From a checkpoint of a small contrastive audio-text model: text encoder norm layernorm.
Rows from block 2 of the audio encoder of a small contrastive audio-text model, named by matrix and row number. Each number is 50 + 12 x the weight over its row's rms, rounded and kept within 0 to 99. All counts start at 0.
After each channel's rows are labels from the 100 clips, of 14976, where the channel reaches its highest value: "loudest band" is the band of the loudest frequency at the time of the peak; "strongest on" is what is common among them. Only what is clearly more common there than usual is listed. The data: read English sentences (LibriTTS-R).
# conv: width-5 conv, stride 2 (encoder.blocks.2.conv.weight, 144x112x5, each kernel summed), inputs 0-111

conv.35:59 39 52 53 59 57 60 49 67 60 50 69 56 75 49 53 39 86 46 52 43 49 57 51 46 43 52 47 58 47 40 55 54 53 59 00 50 61 74 59 50 46 56 54 45 52 40 50 66 57 58 58 51 42 54 52 87 41 37 47 53 68 46 47 42 51 37 76 53 36 68 50 60 52 35 47 59 34 44 54 45 52 50 51 55 42 72 72 58 45 52 55 43 48 46 53 55 49 60 46 66 40 49 46 31 57 46 50 50 61 53 92
loudest band: 250 to 500 Hz
strongest on: the word "was"

conv.30:39 18 21 51 56 63 60 56 52 43 44 45 73 11 49 43 36 67 42 47 30 53 46 31 57 53 38 46 39 40 51 46 42 62 45 41 39 82 58 39 45 45 53 55 37 62 51 44 67 55 26 31 59 36 55 47 52 48 72 18 36 43 46 50 52 54 54 41 47 45 50 57 39 42 58 51 44 34 44 41 38 49 41 59 51 35 49 42 47 72 62 41 64 62 56 47 45 45 45 44 52 49 50 69 50 53 63 62 79 50 52 36
loudest band: 2000 to 4000 Hz
strongest on: the word "she"

conv.19:53 49 80 48 65 45 57 49 50 43 60 83 36 49 28 49 45 52 62 69 51 54 51 81 47 49 53 67 40 46 41 48 29 34 58 38 50 74 43 47 20 53 60 65 63 49 59 54 60 49 46 43 45 62 43 40 39 45 53 57 47 40 52 53 53 38 65 51 48 38 44 59 61 54 38 61 44 36 55 42 39 42 62 51 50 56 49 82 63 49 62 26 44 45 26 52 45 30 48 50 51 42 62 41 48 65 50 31 42 54 59 86
loudest band: 250 to 500 Hz
strongest on: the word "he"; the word "was"

conv.89:49 46 61 51 53 55 78 38 77 48 49 55 77 30 54 52 51 56 49 55 50 47 54 54 44 74 59 76 49 68 51 47 54 73 55 53 37 57 68 53 51 37 48 56 67 49 48 51 78 63 49 59 56 41 72 39 44 54 49 54 31 38 60 50 64 59 59 33 49 57 50 53 42 55 69 47 67 51 46 13 70 50 46 61 48 60 45 63 60 45 58 82 65 46 50 77 46 52 49 54 41 50 28 46 51 54 63 52 52 56 71 59
loudest band: 250 to 500 Hz
strongest on: the word "was"

conv.81:49 42 49 41 46 30 43 39 47 46 42 40 51 06 52 54 48 25 62 52 57 50 49 51 58 45 45 48 54 44 52 41 45 47 47 51 39 53 48 52 46 47 60 49 50 58 54 54 45 45 50 37 63 47 62 73 82 52 50 44 42 53 99 39 46 46 51 61 57 48 48 84 50 62 58 48 41 51 30 38 50 68 53 40 45 76 44 60 52 51 48 51 53 65 48 44 64 36 62 48 39 36 43 49 42 50 50 51 51 50 37 45
loudest band: 500 to 1000 Hz
strongest on: the word "said"

conv.126:50 51 51 39 29 50 53 56 47 44 68 58 44 63 40 34 49 48 42 51 46 64 54 90 53 59 67 57 35 67 56 44 36 52 38 40 58 55 81 43 39 57 47 60 46 55 63 46 35 59 55 41 48 46 41 68 62 27 52 62 47 48 68 39 60 57 33 61 64 54 51 75 57 34 47 37 58 57 27 52 43 68 48 32 53 22 58 63 87 47 52 60 58 39 49 55 69 54 50 52 66 42 45 70 47 47 62 50 57 51 43 62
loudest band: 4000 to 8000 Hz
strongest on: the word "was"

conv.51:46 25 48 31 84 68 53 66 42 44 43 47 52 55 46 59 67 46 36 47 53 45 52 43 43 54 77 42 36 50 50 47 41 45 59 68 41 53 53 46 43 60 52 53 49 44 59 45 42 44 51 51 59 49 41 49 56 59 67 76 45 48 77 60 62 60 50 55 76 43 61 58 43 49 46 46 60 42 45 52 34 53 47 54 45 52 58 42 65 46 71 51 47 34 50 54 58 59 48 62 76 74 24 75 91 47 43 49 70 70 47 41
loudest band: 4000 to 8000 Hz
strongest on: the word "was"

conv.44:50 46 37 38 46 15 33 46 53 58 44 35 34 46 64 55 51 51 40 40 40 56 59 28 30 50 49 46 43 55 53 51 35 22 44 20 44 32 46 45 50 18 48 62 48 47 48 53 47 58 69 30 43 42 43 47 49 68 54 65 56 47 39 48 47 33 52 37 56 54 57 41 52 37 44 48 46 58 42 36 41 35 44 48 49 58 44 12 45 63 54 48 51 45 53 42 23 40 53 15 54 40 40 60 50 49 37 51 33 39 47 31
loudest band: 250 to 500 Hz
strongest on: the word "you"

conv.123:62 50 60 56 38 43 41 39 42 42 41 43 60 31 53 35 50 55 52 44 45 41 43 49 46 54 46 55 51 48 56 56 52 29 32 58 74 46 34 49 42 36 45 46 47 49 49 81 75 47 58 49 43 49 44 53 61 22 44 45 41 17 42 40 46 36 34 31 45 43 65 53 41 51 32 46 56 44 53 63 51 28 56 37 49 51 60 53 54 43 50 35 30 37 43 45 41 45 37 28 38 35 00 42 31 43 60 40 48 55 45 38
loudest band: 500 to 1000 Hz
strongest on: voice: male

conv.79:52 51 49 32 43 42 41 44 49 62 38 61 37 40 51 43 49 35 67 54 42 61 42 43 61 54 43 55 58 58 42 35 43 44 42 48 50 51 54 51 53 45 57 36 28 61 46 41 26 51 62 39 58 42 53 68 93 18 53 49 43 49 59 42 40 60 38 54 41 54 42 43 24 99 53 41 44 56 17 32 48 46 49 53 36 70 47 53 42 56 45 29 51 62 51 52 66 53 46 48 38 50 58 47 44 51 60 57 58 52 36 52
loudest band: 500 to 1000 Hz
strongest on: the word "said"

conv.105:48 48 47 42 69 44 42 56 55 53 62 39 41 82 52 52 74 45 38 42 50 64 56 43 50 44 89 39 57 56 48 55 31 42 88 39 35 44 51 47 41 39 51 66 56 49 57 45 42 54 67 47 61 45 47 43 53 57 46 46 48 48 50 47 45 60 59 49 91 39 52 60 57 60 46 46 45 48 57 47 51 50 51 53 48 39 55 60 80 50 44 59 52 18 46 77 48 38 46 47 58 55 47 51 89 53 42 55 42 66 53 46
loudest band: 4000 to 8000 Hz
strongest on: the word "was"

conv.142:44 51 51 52 54 46 53 38 52 48 62 78 32 56 53 54 50 54 48 38 54 45 67 62 52 43 51 50 39 52 47 48 27 46 43 47 57 50 36 34 30 47 46 63 52 55 66 28 54 50 47 27 47 33 50 35 66 45 45 49 43 55 76 32 67 36 47 64 48 39 50 44 54 63 33 57 47 51 50 40 51 60 46 58 36 44 36 98 83 48 24 62 47 51 45 52 52 41 53 50 37 48 41 37 45 44 59 37 52 56 50 89
loudest band: 250 to 500 Hz
strongest on: the word "was"; the word "he"

conv.96:46 37 54 44 47 35 47 44 46 43 33 52 46 48 53 56 45 51 47 51 54 44 60 49 43 46 49 55 51 62 53 50 32 48 59 37 50 69 39 42 47 46 85 49 66 43 53 60 57 42 40 52 79 48 44 53 07 68 48 41 49 46 40 54 58 49 58 54 51 46 43 80 47 37 44 47 47 41 64 50 36 61 58 36 53 60 41 47 66 39 70 46 42 44 47 40 41 43 52 61 99 48 48 45 39 50 46 62 76 57 49 45
loudest band: 2000 to 4000 Hz
strongest on: the word "she"

conv.104:36 70 51 43 58 64 59 56 54 18 54 36 45 36 46 40 41 58 23 47 53 55 50 33 45 52 46 62 46 58 44 53 32 40 61 28 34 70 51 48 45 34 48 62 38 59 48 40 71 44 44 49 62 31 66 37 36 30 50 53 49 23 48 44 48 36 36 68 57 41 52 65 53 24 32 50 48 61 14 40 55 47 39 39 43 22 43 33 44 57 59 43 54 52 47 52 19 52 43 39 58 46 42 54 43 49 48 56 60 53 54 50
loudest band: 4000 to 8000 Hz; 2000 to 4000 Hz
strongest on: voice: male

conv.57:57 29 36 55 40 48 53 41 43 43 53 71 52 43 46 64 44 37 52 44 29 60 48 61 65 52 45 27 46 26 44 41 41 39 42 61 54 50 33 39 56 57 36 31 33 28 80 61 74 68 54 53 43 43 48 36 48 61 37 46 55 51 46 50 58 41 51 26 52 63 55 42 38 44 51 44 47 51 33 42 41 36 43 47 70 58 40 22 65 53 45 49 49 29 42 36 33 46 37 81 44 49 32 59 37 68 44 48 48 40 52 71
loudest band: 500 to 1000 Hz; 1000 to 2000 Hz
strongest on: the word "i"

conv.24:49 41 52 39 48 24 61 35 44 50 48 32 34 59 54 78 54 56 51 30 46 47 31 55 48 46 53 51 61 50 42 46 65 34 33 52 40 51 46 43 40 52 63 65 58 48 56 57 39 52 65 63 61 45 49 26 13 57 26 58 36 65 43 51 65 39 47 48 43 33 47 42 65 38 54 51 67 38 75 20 34 51 61 49 40 61 43 43 63 49 59 52 41 39 37 37 72 48 59 59 75 63 60 48 43 43 37 66 53 60 61 46
loudest band: 2000 to 4000 Hz
strongest on: the word "she"

conv.15:40 73 61 33 49 55 64 65 55 40 72 57 51 57 38 36 52 49 48 54 46 60 55 54 60 79 54 43 29 43 46 48 49 45 55 61 43 44 41 50 42 52 43 43 52 49 52 45 48 68 45 76 48 46 30 68 49 48 48 51 49 23 46 67 53 56 39 59 52 40 41 50 46 60 31 52 59 52 54 99 67 46 44 56 76 45 45 39 61 52 42 42 57 47 47 57 47 48 46 77 59 55 56 56 51 36 34 50 43 41 77 48
loudest band: 500 to 1000 Hz
strongest on: the word "i"

conv.70:57 42 68 58 43 39 58 47 57 47 46 58 76 48 34 70 41 48 45 42 40 54 30 46 42 32 39 69 47 39 47 50 64 52 49 37 45 47 75 39 35 37 61 50 99 43 64 50 56 52 69 52 46 47 42 31 47 42 54 51 49 56 53 42 49 52 33 51 54 45 52 51 50 52 40 46 51 58 50 62 52 20 34 55 53 58 51 43 34 39 44 71 53 45 58 37 59 31 20 60 61 44 51 39 70 45 35 46 45 50 52 46
loudest band: 500 to 1000 Hz
strongest on: the word "not"

conv.39:56 27 56 49 39 30 42 48 48 45 58 35 49 24 40 44 36 54 58 47 52 39 63 50 61 52 46 33 41 36 48 67 45 67 51 47 44 47 41 35 60 22 47 47 56 49 34 41 60 51 42 49 46 38 31 37 42 61 52 71 31 15 55 27 56 41 49 46 48 33 74 50 40 50 53 58 49 44 44 69 45 36 48 48 72 47 53 22 53 44 45 36 60 51 46 58 35 37 35 54 42 44 23 50 51 55 43 49 49 39 49 12
loudest band: 500 to 1000 Hz
strongest on: voice: male

conv.66:42 46 52 44 45 57 58 54 50 68 51 59 36 74 51 56 50 40 54 57 53 35 43 43 50 49 50 47 60 50 46 31 53 26 49 49 53 52 47 40 49 64 62 58 69 49 50 42 58 52 51 20 77 50 34 47 29 78 43 52 51 53 54 68 45 25 69 50 45 38 43 53 44 54 37 52 49 51 88 29 40 46 71 48 32 64 52 22 53 23 55 53 51 16 38 42 33 42 54 47 63 48 51 49 48 42 52 52 51 47 43 29
loudest band: 250 to 500 Hz
strongest on: the word "she"

conv.71:46 44 66 48 54 69 39 37 60 55 58 43 65 48 46 17 52 62 53 52 47 48 30 45 60 83 52 62 50 59 52 51 46 56 49 47 53 54 64 44 39 34 55 57 60 56 33 44 67 57 36 44 48 50 45 34 60 40 55 50 56 46 42 47 56 55 33 46 64 39 59 61 79 44 60 41 31 30 21 67 33 13 45 49 79 18 41 39 43 44 53 35 55 59 51 46 55 50 46 60 47 41 55 50 50 48 46 48 58 55 70 37
loudest band: 500 to 1000 Hz
strongest on: the word "i"

conv.73:43 31 56 43 51 31 44 26 50 56 38 38 43 57 42 46 49 47 47 50 44 18 38 41 42 44 52 50 55 54 56 56 57 52 50 32 46 31 41 46 49 51 55 49 62 46 46 53 40 41 48 29 71 55 50 37 02 70 50 57 50 53 38 54 45 43 74 38 54 46 33 55 43 68 47 58 49 32 91 41 37 54 74 57 43 65 44 44 62 46 60 36 43 55 37 60 35 38 71 47 65 40 62 39 54 45 47 38 48 57 60 44
loudest band: 250 to 500 Hz
strongest on: the word "she"; the word "her"

conv.16:52 51 56 70 50 64 52 43 73 52 48 58 49 59 70 55 47 61 52 65 63 63 47 35 52 34 31 36 58 73 50 49 55 64 44 44 47 35 57 45 56 46 49 40 79 43 28 59 14 59 44 67 39 66 52 41 67 31 47 56 51 72 37 62 71 54 32 38 50 68 59 40 51 58 65 69 50 51 61 54 47 53 83 41 42 46 53 31 43 51 43 40 40 40 51 60 40 56 58 47 30 44 47 54 51 66 53 46 21 54 40 47
loudest band: 500 to 1000 Hz
strongest on: the word "you"

conv.101:55 49 43 54 51 49 54 58 49 58 42 45 48 61 49 44 51 51 56 65 41 36 43 46 51 49 64 46 56 47 50 50 56 42 66 50 27 99 19 38 55 61 56 43 49 57 56 42 34 48 47 38 62 46 64 54 50 49 55 45 48 59 69 59 49 50 51 59 87 31 48 89 47 32 32 42 55 42 38 51 48 46 48 36 50 59 27 48 56 43 60 58 35 47 46 41 27 61 50 50 70 63 53 54 47 50 38 71 74 61 48 53
loudest band: 250 to 500 Hz
strongest on: voice: female; the word "she"

conv.75:50 48 40 35 42 59 58 41 36 37 21 36 50 55 44 55 44 67 49 45 47 44 29 49 41 51 38 46 44 55 46 43 67 43 63 61 54 80 53 52 40 45 58 45 33 46 67 39 37 50 47 58 47 46 56 35 43 39 61 51 45 60 17 65 57 43 43 35 53 20 44 26 56 46 63 55 52 49 44 46 47 39 59 69 43 57 60 37 47 39 59 55 72 66 50 37 38 62 65 49 34 53 74 29 31 37 51 46 89 55 51 55
loudest band: 2000 to 4000 Hz
strongest on: the word "she"; the word "her"

conv.143:50 47 51 37 31 73 46 58 61 33 54 24 51 52 55 48 57 52 57 51 53 54 58 36 74 61 51 46 42 54 48 37 42 47 48 48 37 58 55 53 50 52 46 25 47 53 49 30 47 55 56 29 63 40 58 52 26 63 68 53 57 47 29 46 23 51 40 30 43 43 46 34 60 68 45 63 39 40 47 43 51 33 35 30 48 41 20 51 44 89 47 47 48 59 43 47 30 55 56 61 27 45 38 51 52 54 46 55 53 38 66 20
loudest band: 4000 to 8000 Hz
strongest on: the word "his"; the word "was"

conv.95:60 34 50 46 58 36 71 55 57 47 42 67 51 36 70 57 50 67 52 50 45 32 44 59 48 33 45 85 55 82 59 46 45 47 51 29 37 40 89 50 62 43 52 76 51 69 56 83 42 56 43 51 50 47 53 43 51 54 57 57 51 45 63 51 78 70 75 41 54 65 54 42 43 47 61 45 41 61 61 55 49 65 66 53 53 47 57 42 62 50 63 45 60 51 46 58 25 47 54 55 40 63 53 45 43 61 66 45 55 52 51 51
loudest band: 250 to 500 Hz
strongest on: the word "was"; the word "there"

conv.112:50 45 62 53 55 34 65 46 52 38 58 53 53 80 46 68 46 61 45 56 33 43 50 47 58 61 62 78 62 78 65 57 44 51 51 35 28 41 54 48 47 32 35 76 88 41 80 48 61 59 47 49 48 48 39 41 51 52 45 43 42 32 49 37 67 46 54 53 60 47 50 47 52 46 57 71 60 49 53 49 49 52 61 51 36 23 51 68 56 44 45 64 57 59 38 55 31 48 32 37 42 33 41 47 47 64 52 43 39 37 51 77
loudest band: 500 to 1000 Hz
strongest on: the word "was"; the word "not"

conv.10:51 14 83 51 44 49 41 51 50 58 56 48 62 48 45 40 46 37 33 57 67 41 54 45 49 49 45 71 41 53 59 46 64 55 47 36 46 46 56 51 51 22 69 42 91 62 43 56 47 38 47 43 61 54 51 28 50 70 54 56 51 36 50 57 45 55 58 63 46 66 42 55 57 57 29 59 47 41 71 54 57 48 40 49 53 54 54 76 61 46 50 36 55 56 80 41 48 50 43 44 53 38 40 40 39 53 41 42 83 49 43 74
loudest band: 250 to 500 Hz
strongest on: the word "you"; the word "he"

conv.67:36 33 48 56 51 39 70 60 45 50 63 60 63 76 48 82 53 65 53 45 21 50 46 59 68 69 59 43 57 49 59 56 47 37 47 34 29 58 48 36 38 48 45 56 17 43 56 63 58 64 60 38 54 45 38 71 73 60 46 34 51 55 47 43 46 53 60 61 47 42 55 54 35 52 43 59 43 45 41 40 35 65 55 40 33 58 66 71 51 44 46 30 61 62 50 53 46 51 43 26 52 48 67 60 48 57 58 59 44 47 39 85
loudest band: 250 to 500 Hz
strongest on: the word "but"