A small contrastive audio-text model, trained from scratch: encoder widths [96, 112, 144, 176].
Rows from block 2 of the audio encoder of a small contrastive audio-text model, named by matrix and row number. Each number is 128 + 32 x the weight over its row's rms, rounded and kept within 0 to 255. All counts start at 0. Numbers have three digits each.
After each channel's rows are labels from the 100 clips, of 14976, where the channel reaches its highest value: "strongest on" is what is common among them. Only what is clearly more common there than usual is listed. The data: read English sentences (LibriTTS-R). In brackets: how many of the 100.
# conv: width-5 conv, stride 2 (encoder.blocks.2.conv.weight, 144x112x5, each kernel summed), inputs 0-111

conv.125:101098159123119141108128082162125050129103096138121121121115124119087130161226127107086168118115162107144135109151129150104147118145126107170150230166173173068129068151132146114119135121142129144140140130108090103138129123091145133078123190030121120123145162150124133125086055129170108066113112090216115125141123116167107155096108137160
strongest on: the word "i" (58)

conv.62:117110137136125121157139108124116232255168146148128157101083123135127099152083120104114146125121081138108117122133183098170099108104152118132099084053131148118169166105127117129138113136102091113161135147112167127143082131121121094139129116123177119088129114134170117099118133178080120136105079150127133100117070122170123126125122128187
strongest on: the word "not" (35)

conv.138:125172171130137134117115132124255255154127116068112135135127125087148099105124160106095103143093078114128146122124138113142110126126185128151136151123125208123135152072126105108109128106136122116140108124125127128135113147126126131204120103222152096128103124102162132093107115194090131181148123110169112136117161140129159121120120133148
strongest on: the word "in" (38); the word "it" (35)

conv.42:128161118123185091104140095119123077142123119172153137123133121132214137113140240166132139120146154134138124110119122116142109114176094138143178124145119079115110145108118093139087111121170135113118131132225134134113129139116121141143147124125170118162149127139073141100126082138121113235086103131120122230182132139130178129074143175059
strongest on: the word "was" (53)

conv.31:105034130126164146125083137118212127156119129117124128127117112125161132135141144141130096124122122189136099093181175121134099154144126134132122212083040189154118117096121123128142116117135116146189149109145082119153106099143131110108147156102138119162222111121138181183140161139105149163120101114186124136108134124125206168193159194111
strongest on: the word "i" (84)

conv.91:107159159118116150118183139170187134101125177096110073124155139155131089166110095123099130103116114136138102116070140157089120127133107121197167133138113107127096120117109089102174145121117124129122099180108121086150119129132180077095142075161113054139048103144124099125129058128117118061088148145035124058098129101124063110166176106132
strongest on: the word "it" (46); the word "in" (37); the word "if" (33); the word "is" (26)

conv.33:141139135146177117131094143118031106211038104147098137118119112144133104134116120143128174134118128134151129163131115126146097133198128120120127138090120159088098121115092115150132113127167136123125126144111120124144132165095151198119098125125141131255109113167086202119099120131165119148108104131127126117064129071144171140122129149112
strongest on: the word "was" (70)

conv.59:124130116102111113113115154079114037143194177087129129151137112145085165067102131179149046098110108092128099112137176141110131105170190135117127097161173077089147110133111120157161141135122134112111104136128051112132141117109132091164156088147050153094090121184080155169089157126112153086044121130092149124095155117135127126113137082113
strongest on: the word "he" (45)

conv.114:146126171097128099115104106147148157133167084079108158142143121123131186126122192141076124072086136103110128126113179143023119113147090124118128114147103129155133126110156138165137136113102158101142185133087099128055197213134144100111081115113117054145131133130228182142122121122118123126182139132129094108165123113073134152142184123159
strongest on: the word "said" (42)

conv.140:121098140126111101177090118128111080150078141128125119142127182127128112138156160197148163146125101094121131111153194130141086163144155135132155161156112159184128126118122242135218117133151065128087173099129201108175117135095231163126172121153117137069091132101112118129133075107115166098090123110143149155145113115146140118164140128115
strongest on: the word "you" (56)

conv.69:168090145067131236138192114176184127136194143154097126121107087121168117134180115140122121094126120117144126096143172130128197091110128105162125114099191141113161106125168133151123118222126101141132134105199132124047149110123120106125138124144121103134119168139140112123150166077136106117132154106101202136167129168093145122121197129083
strongest on: the word "as" (28)

conv.3:114120132134128138133128108139110176095127153183134075111106109058139184123105108103123116126120064107104109139136109085122189081125118120123108135128148204118136100215094157148161118126103114152151135096111102135118098132120125137135137140091093136086125125142221142119127126108102107127086111129168103121130116122087126148152094115255
strongest on: the word "the" (86)

conv.52:125065155147130123139145123109124059103113122151127097086113109134072073133145137205118139144149119125128118107187152125122090110138105169144135155173093123162098119116108117146185124104122122137211152083168125131239075083135129141140151176165146127120154085135080149142191140141133158109187140059120162144064154110125155112195138141101
strongest on: the word "he" (80); the word "said" (36)

conv.46:137070107144152147179112125112137003138100150152162156126114128111180074146127140198104147111109101138172096136132190123132111137178130119135130119140118145146106143103154191135215125086154111132173139080147142121122111200118166109111150129114163153193132096179125187142133136089110175169110129121131050147116117133127201122103124124134
strongest on: the word "was" (52); the word "his" (29)

conv.13:120108126130123140147142152115182120118206090123132116122112130113132154110151187172126178156113057167138085111111203123087157128117126131131124104149185110090152156147134019120143113091188114114137117132143138120142117165146100144152164128124170125089108111073157232091103119107107077161100135107155144182109103130146182178077151163161
strongest on: the word "was" (85)

conv.54:152045112129235140114129109140189092157116114153134118108118116127137122142119098159147097129104081135164124084103137118133107106255125151122181123090093110120106118103146155160158155144209110138106155097099124104087139195104125118120121134125138186163153156149121188134166114129160136201090136115101077153135149125131165134166126151097
strongest on: the word "his" (28)

conv.7:139032123120156144156132137149147166124164067105112208123115145140173179128094132142112138116178132124124060118188163111115087151139113163151158138118093170197129169097232145143118143166106123131143169120126137131106193075162122135088154126128099097140129125131155160150180141163150153159168129146100158172105093121116161133201180132138
strongest on: the word "she" (42)

conv.122:114098127126145133114116097139173255128212200205115127140123115103143193133119137073114107134135089120118131132162142118126171127115108120098113064129196122124089109135120090151115101162138114115123052183139067107133150175184130097133151107139163127080142151164147142117129111141148125129116122127157146163096113114155139109093123105195
strongest on: the word "the" (96)

conv.77:130162208126137119157086126109135141112153115112106116171182127110081240117107119128110129081072101103119122136150187144055172135122114104126119047150075109115133121113137112107149125183123141126124176156089109125107184188117108132124146098090117165182098131138167190122126124091109134112144108133121093104178098120119128106202129139205
strongest on: the word "be" (27)

conv.131:098239110130121170110123128152078141109159113170124131091143161121172136134128146120147102132150139141114116085152092117091121185075146127040120073091177124135126137125106083121146097144027100063139078127158100131171205150132095143106137129135101179092114140039148130096147146138133144120152123129093156137086121135117085102107161107149
strongest on: the word "for" (26)

conv.55:116059115108121084166087117124125116141125104147117110129094084136106087161107139138141071115111105087115119117117083128147061102113139131134085130216120140146098116179131176133108129101141123173088172071111111129189065151143085116094146091213125127083135137089107051172173118158132118036106123121097128108088123126118106133111116161065
strongest on: the word "you" (60)

conv.4:127078124132190122137129129163131097107149171174144167151130104122206080122138183153099189141127092107113076136063112151083123134130088133158204113150112056155070120099170113140115126210144115153135110148140124096156172132120135097101158146147213173116103116158146182128092098089108124143117166098117165122118130092109142070106156155086
strongest on: the word "as" (26)

conv.49:087116106158156108152124148102147124079121137153115153128124115156128118133199158134130100127101104116073122114153148119065143079128079123105132145157143079088148131109096112157135137111090151161138139131083088085074111144102126170088092128105161115149064016144097142140137159145099215213112114108127093096135142125094172126120121121232
strongest on: the word "was" (51); the word "he" (45)

conv.116:084128144145116067228131173114149123119097127106126139099132117153117139137157089097100102112117111086101081042073137098105114093141111125115085140184094141077133082134139195106109140115104150089137113127095126091103136103042164127118133089143103145102043109135122145182112134133141185075106121092090089099113166101134070098102090115139
strongest on: the word "we" (33)

conv.86:138147114138176139171123138152124079221183110169151221114110132173111141132088158131171145142153139134143159105092220157138131122160187104183110167089136147094132170042094154122108141157114133121164133108128206155134136131182121126107130063110101142172085144179166144119103189101142152124126148147147108107089114128151121130144123127144
strongest on: the word "not" (35)

conv.94:144113093126132108163134095105088106128108136148132183148113126137074136103126123103116103138114127104109071133106194162175044085132213116155148109074139151076065119127033143134111151129081134144127194076119118158126120101155128100130089046107113151093111123149145175145167167142092140117066142129146149126098125090161138094079129079156
strongest on: the word "you" (53); the word "he" (40)

conv.76:118126100090139163119068159134214144106133107013098127116108106119135098127157121125109104100125146156126139156178143113102143126135118112138116133120073229137120090119130121120091122121107111120188123125133118091143124145101115123187109230126105104131201116098140099235149143151128136157107116128188095118100154153100179146139127158120
strongest on: the word "i" (83)

conv.135:112097064128156109103157111185117160126179172162200130145100129084197127101128103115121120132138131125194126116080121125119131134229160113138122138121130126104081098105168126088135100087186101139136134110160153134068151141091126108125122123134114158145082131220069155133138144111130183180105128103115142208163136183130176108121146127076
strongest on: the word "was" (50)

conv.74:128135138101164191138140134143127168130162073013097142131122118104129150113149101127087171056108151083133114122131118143105162135146128098095114103142116134194108080152117208141104063107104077102141148154106035126094110141110160148116169127095139157106136152125129164074104094131140116164126094146196153136135128134104080181142083146182
strongest on: the word "you" (33)

conv.85:120122117163139170128121098101123189160154128127124175137136109126182140185096167096138117155120066117129043079143107103111137094114080051153117151117121219093165177144121148096102112138113106121141197102114147110127159134149147103082113181105209134130180104157149158123097103121084157074105091095203094126105118122119090097140133112146
strongest on: the word "you" (57)

conv.38:113117111057135153089122087118135154098159225111168115080137137089121147101057154138129128082131075105130118098066123157122090092096085139084121090162203097117129089126147125145127161138103089117130101178140115130175125124109136087152045075118122124119104087122139104141117109137136118070077147102049112123099098126090114129116156122204
strongest on: the word "the" (74)

conv.5:141191193105161104071134134098196188133146142144147107141154186130151141116093133174105088060095028086120136141116134097110184101103101133117121033141083127109194112124093150131154130126139134075077087131130127126090110144101138083196163115160127129139087106105115188136108133092097112088103117138085140113130126132104114112156159130131
strongest on: the word "it" (36); the word "if" (26)

conv.56:136178144140134129101088120113107008066087107162123104147139128086116065147114112131122092123137152112107080136160166130102103090122153132101080100134170124108097184133115111092185100097148105120138117109141074074164120102106141134110156196160134148104113116127024063099141165126136162094115117087125111137115125165117159120148123122038
strongest on: the word "he" (60); the word "said" (35); the word "you" (32)

conv.133:081135205172111095075127148099166092123101091120108170124137134133155078137090088115075058147129101149127098090153141143077084119093148126081099150140115112113127125130097098129176130146126110123108100114159101108126099123129152104123132182200152159111144105130000116100127112170100181124128099134114157147105131145122131061155120120100
strongest on: the word "you" (54)

conv.37:125112123111103131124150132146135146106142140103085093145102117085103152116116105150175091115072171081114224131150191104143185114119128128246138151167122161085161090117105099103113119184113108205115161134083111122107130098166099089156080070144144143132084177115098109140157149134108113115111132139187077122171156132075155149142095152145
strongest on: voice: female (80)

conv.36:115124117104112134156127120173175099092192121071115078183150133097112131129131166223102116107126082091126049122168200125128100086167169149081146148122069129120133079136140129136099145104100081143140185116113080104120133102130174136135118117093130118104046166140195113095132117125113114094083124084096085134112128135122186103188122145124
strongest on: the word "he" (58); the word "you" (35); the word "was" (35)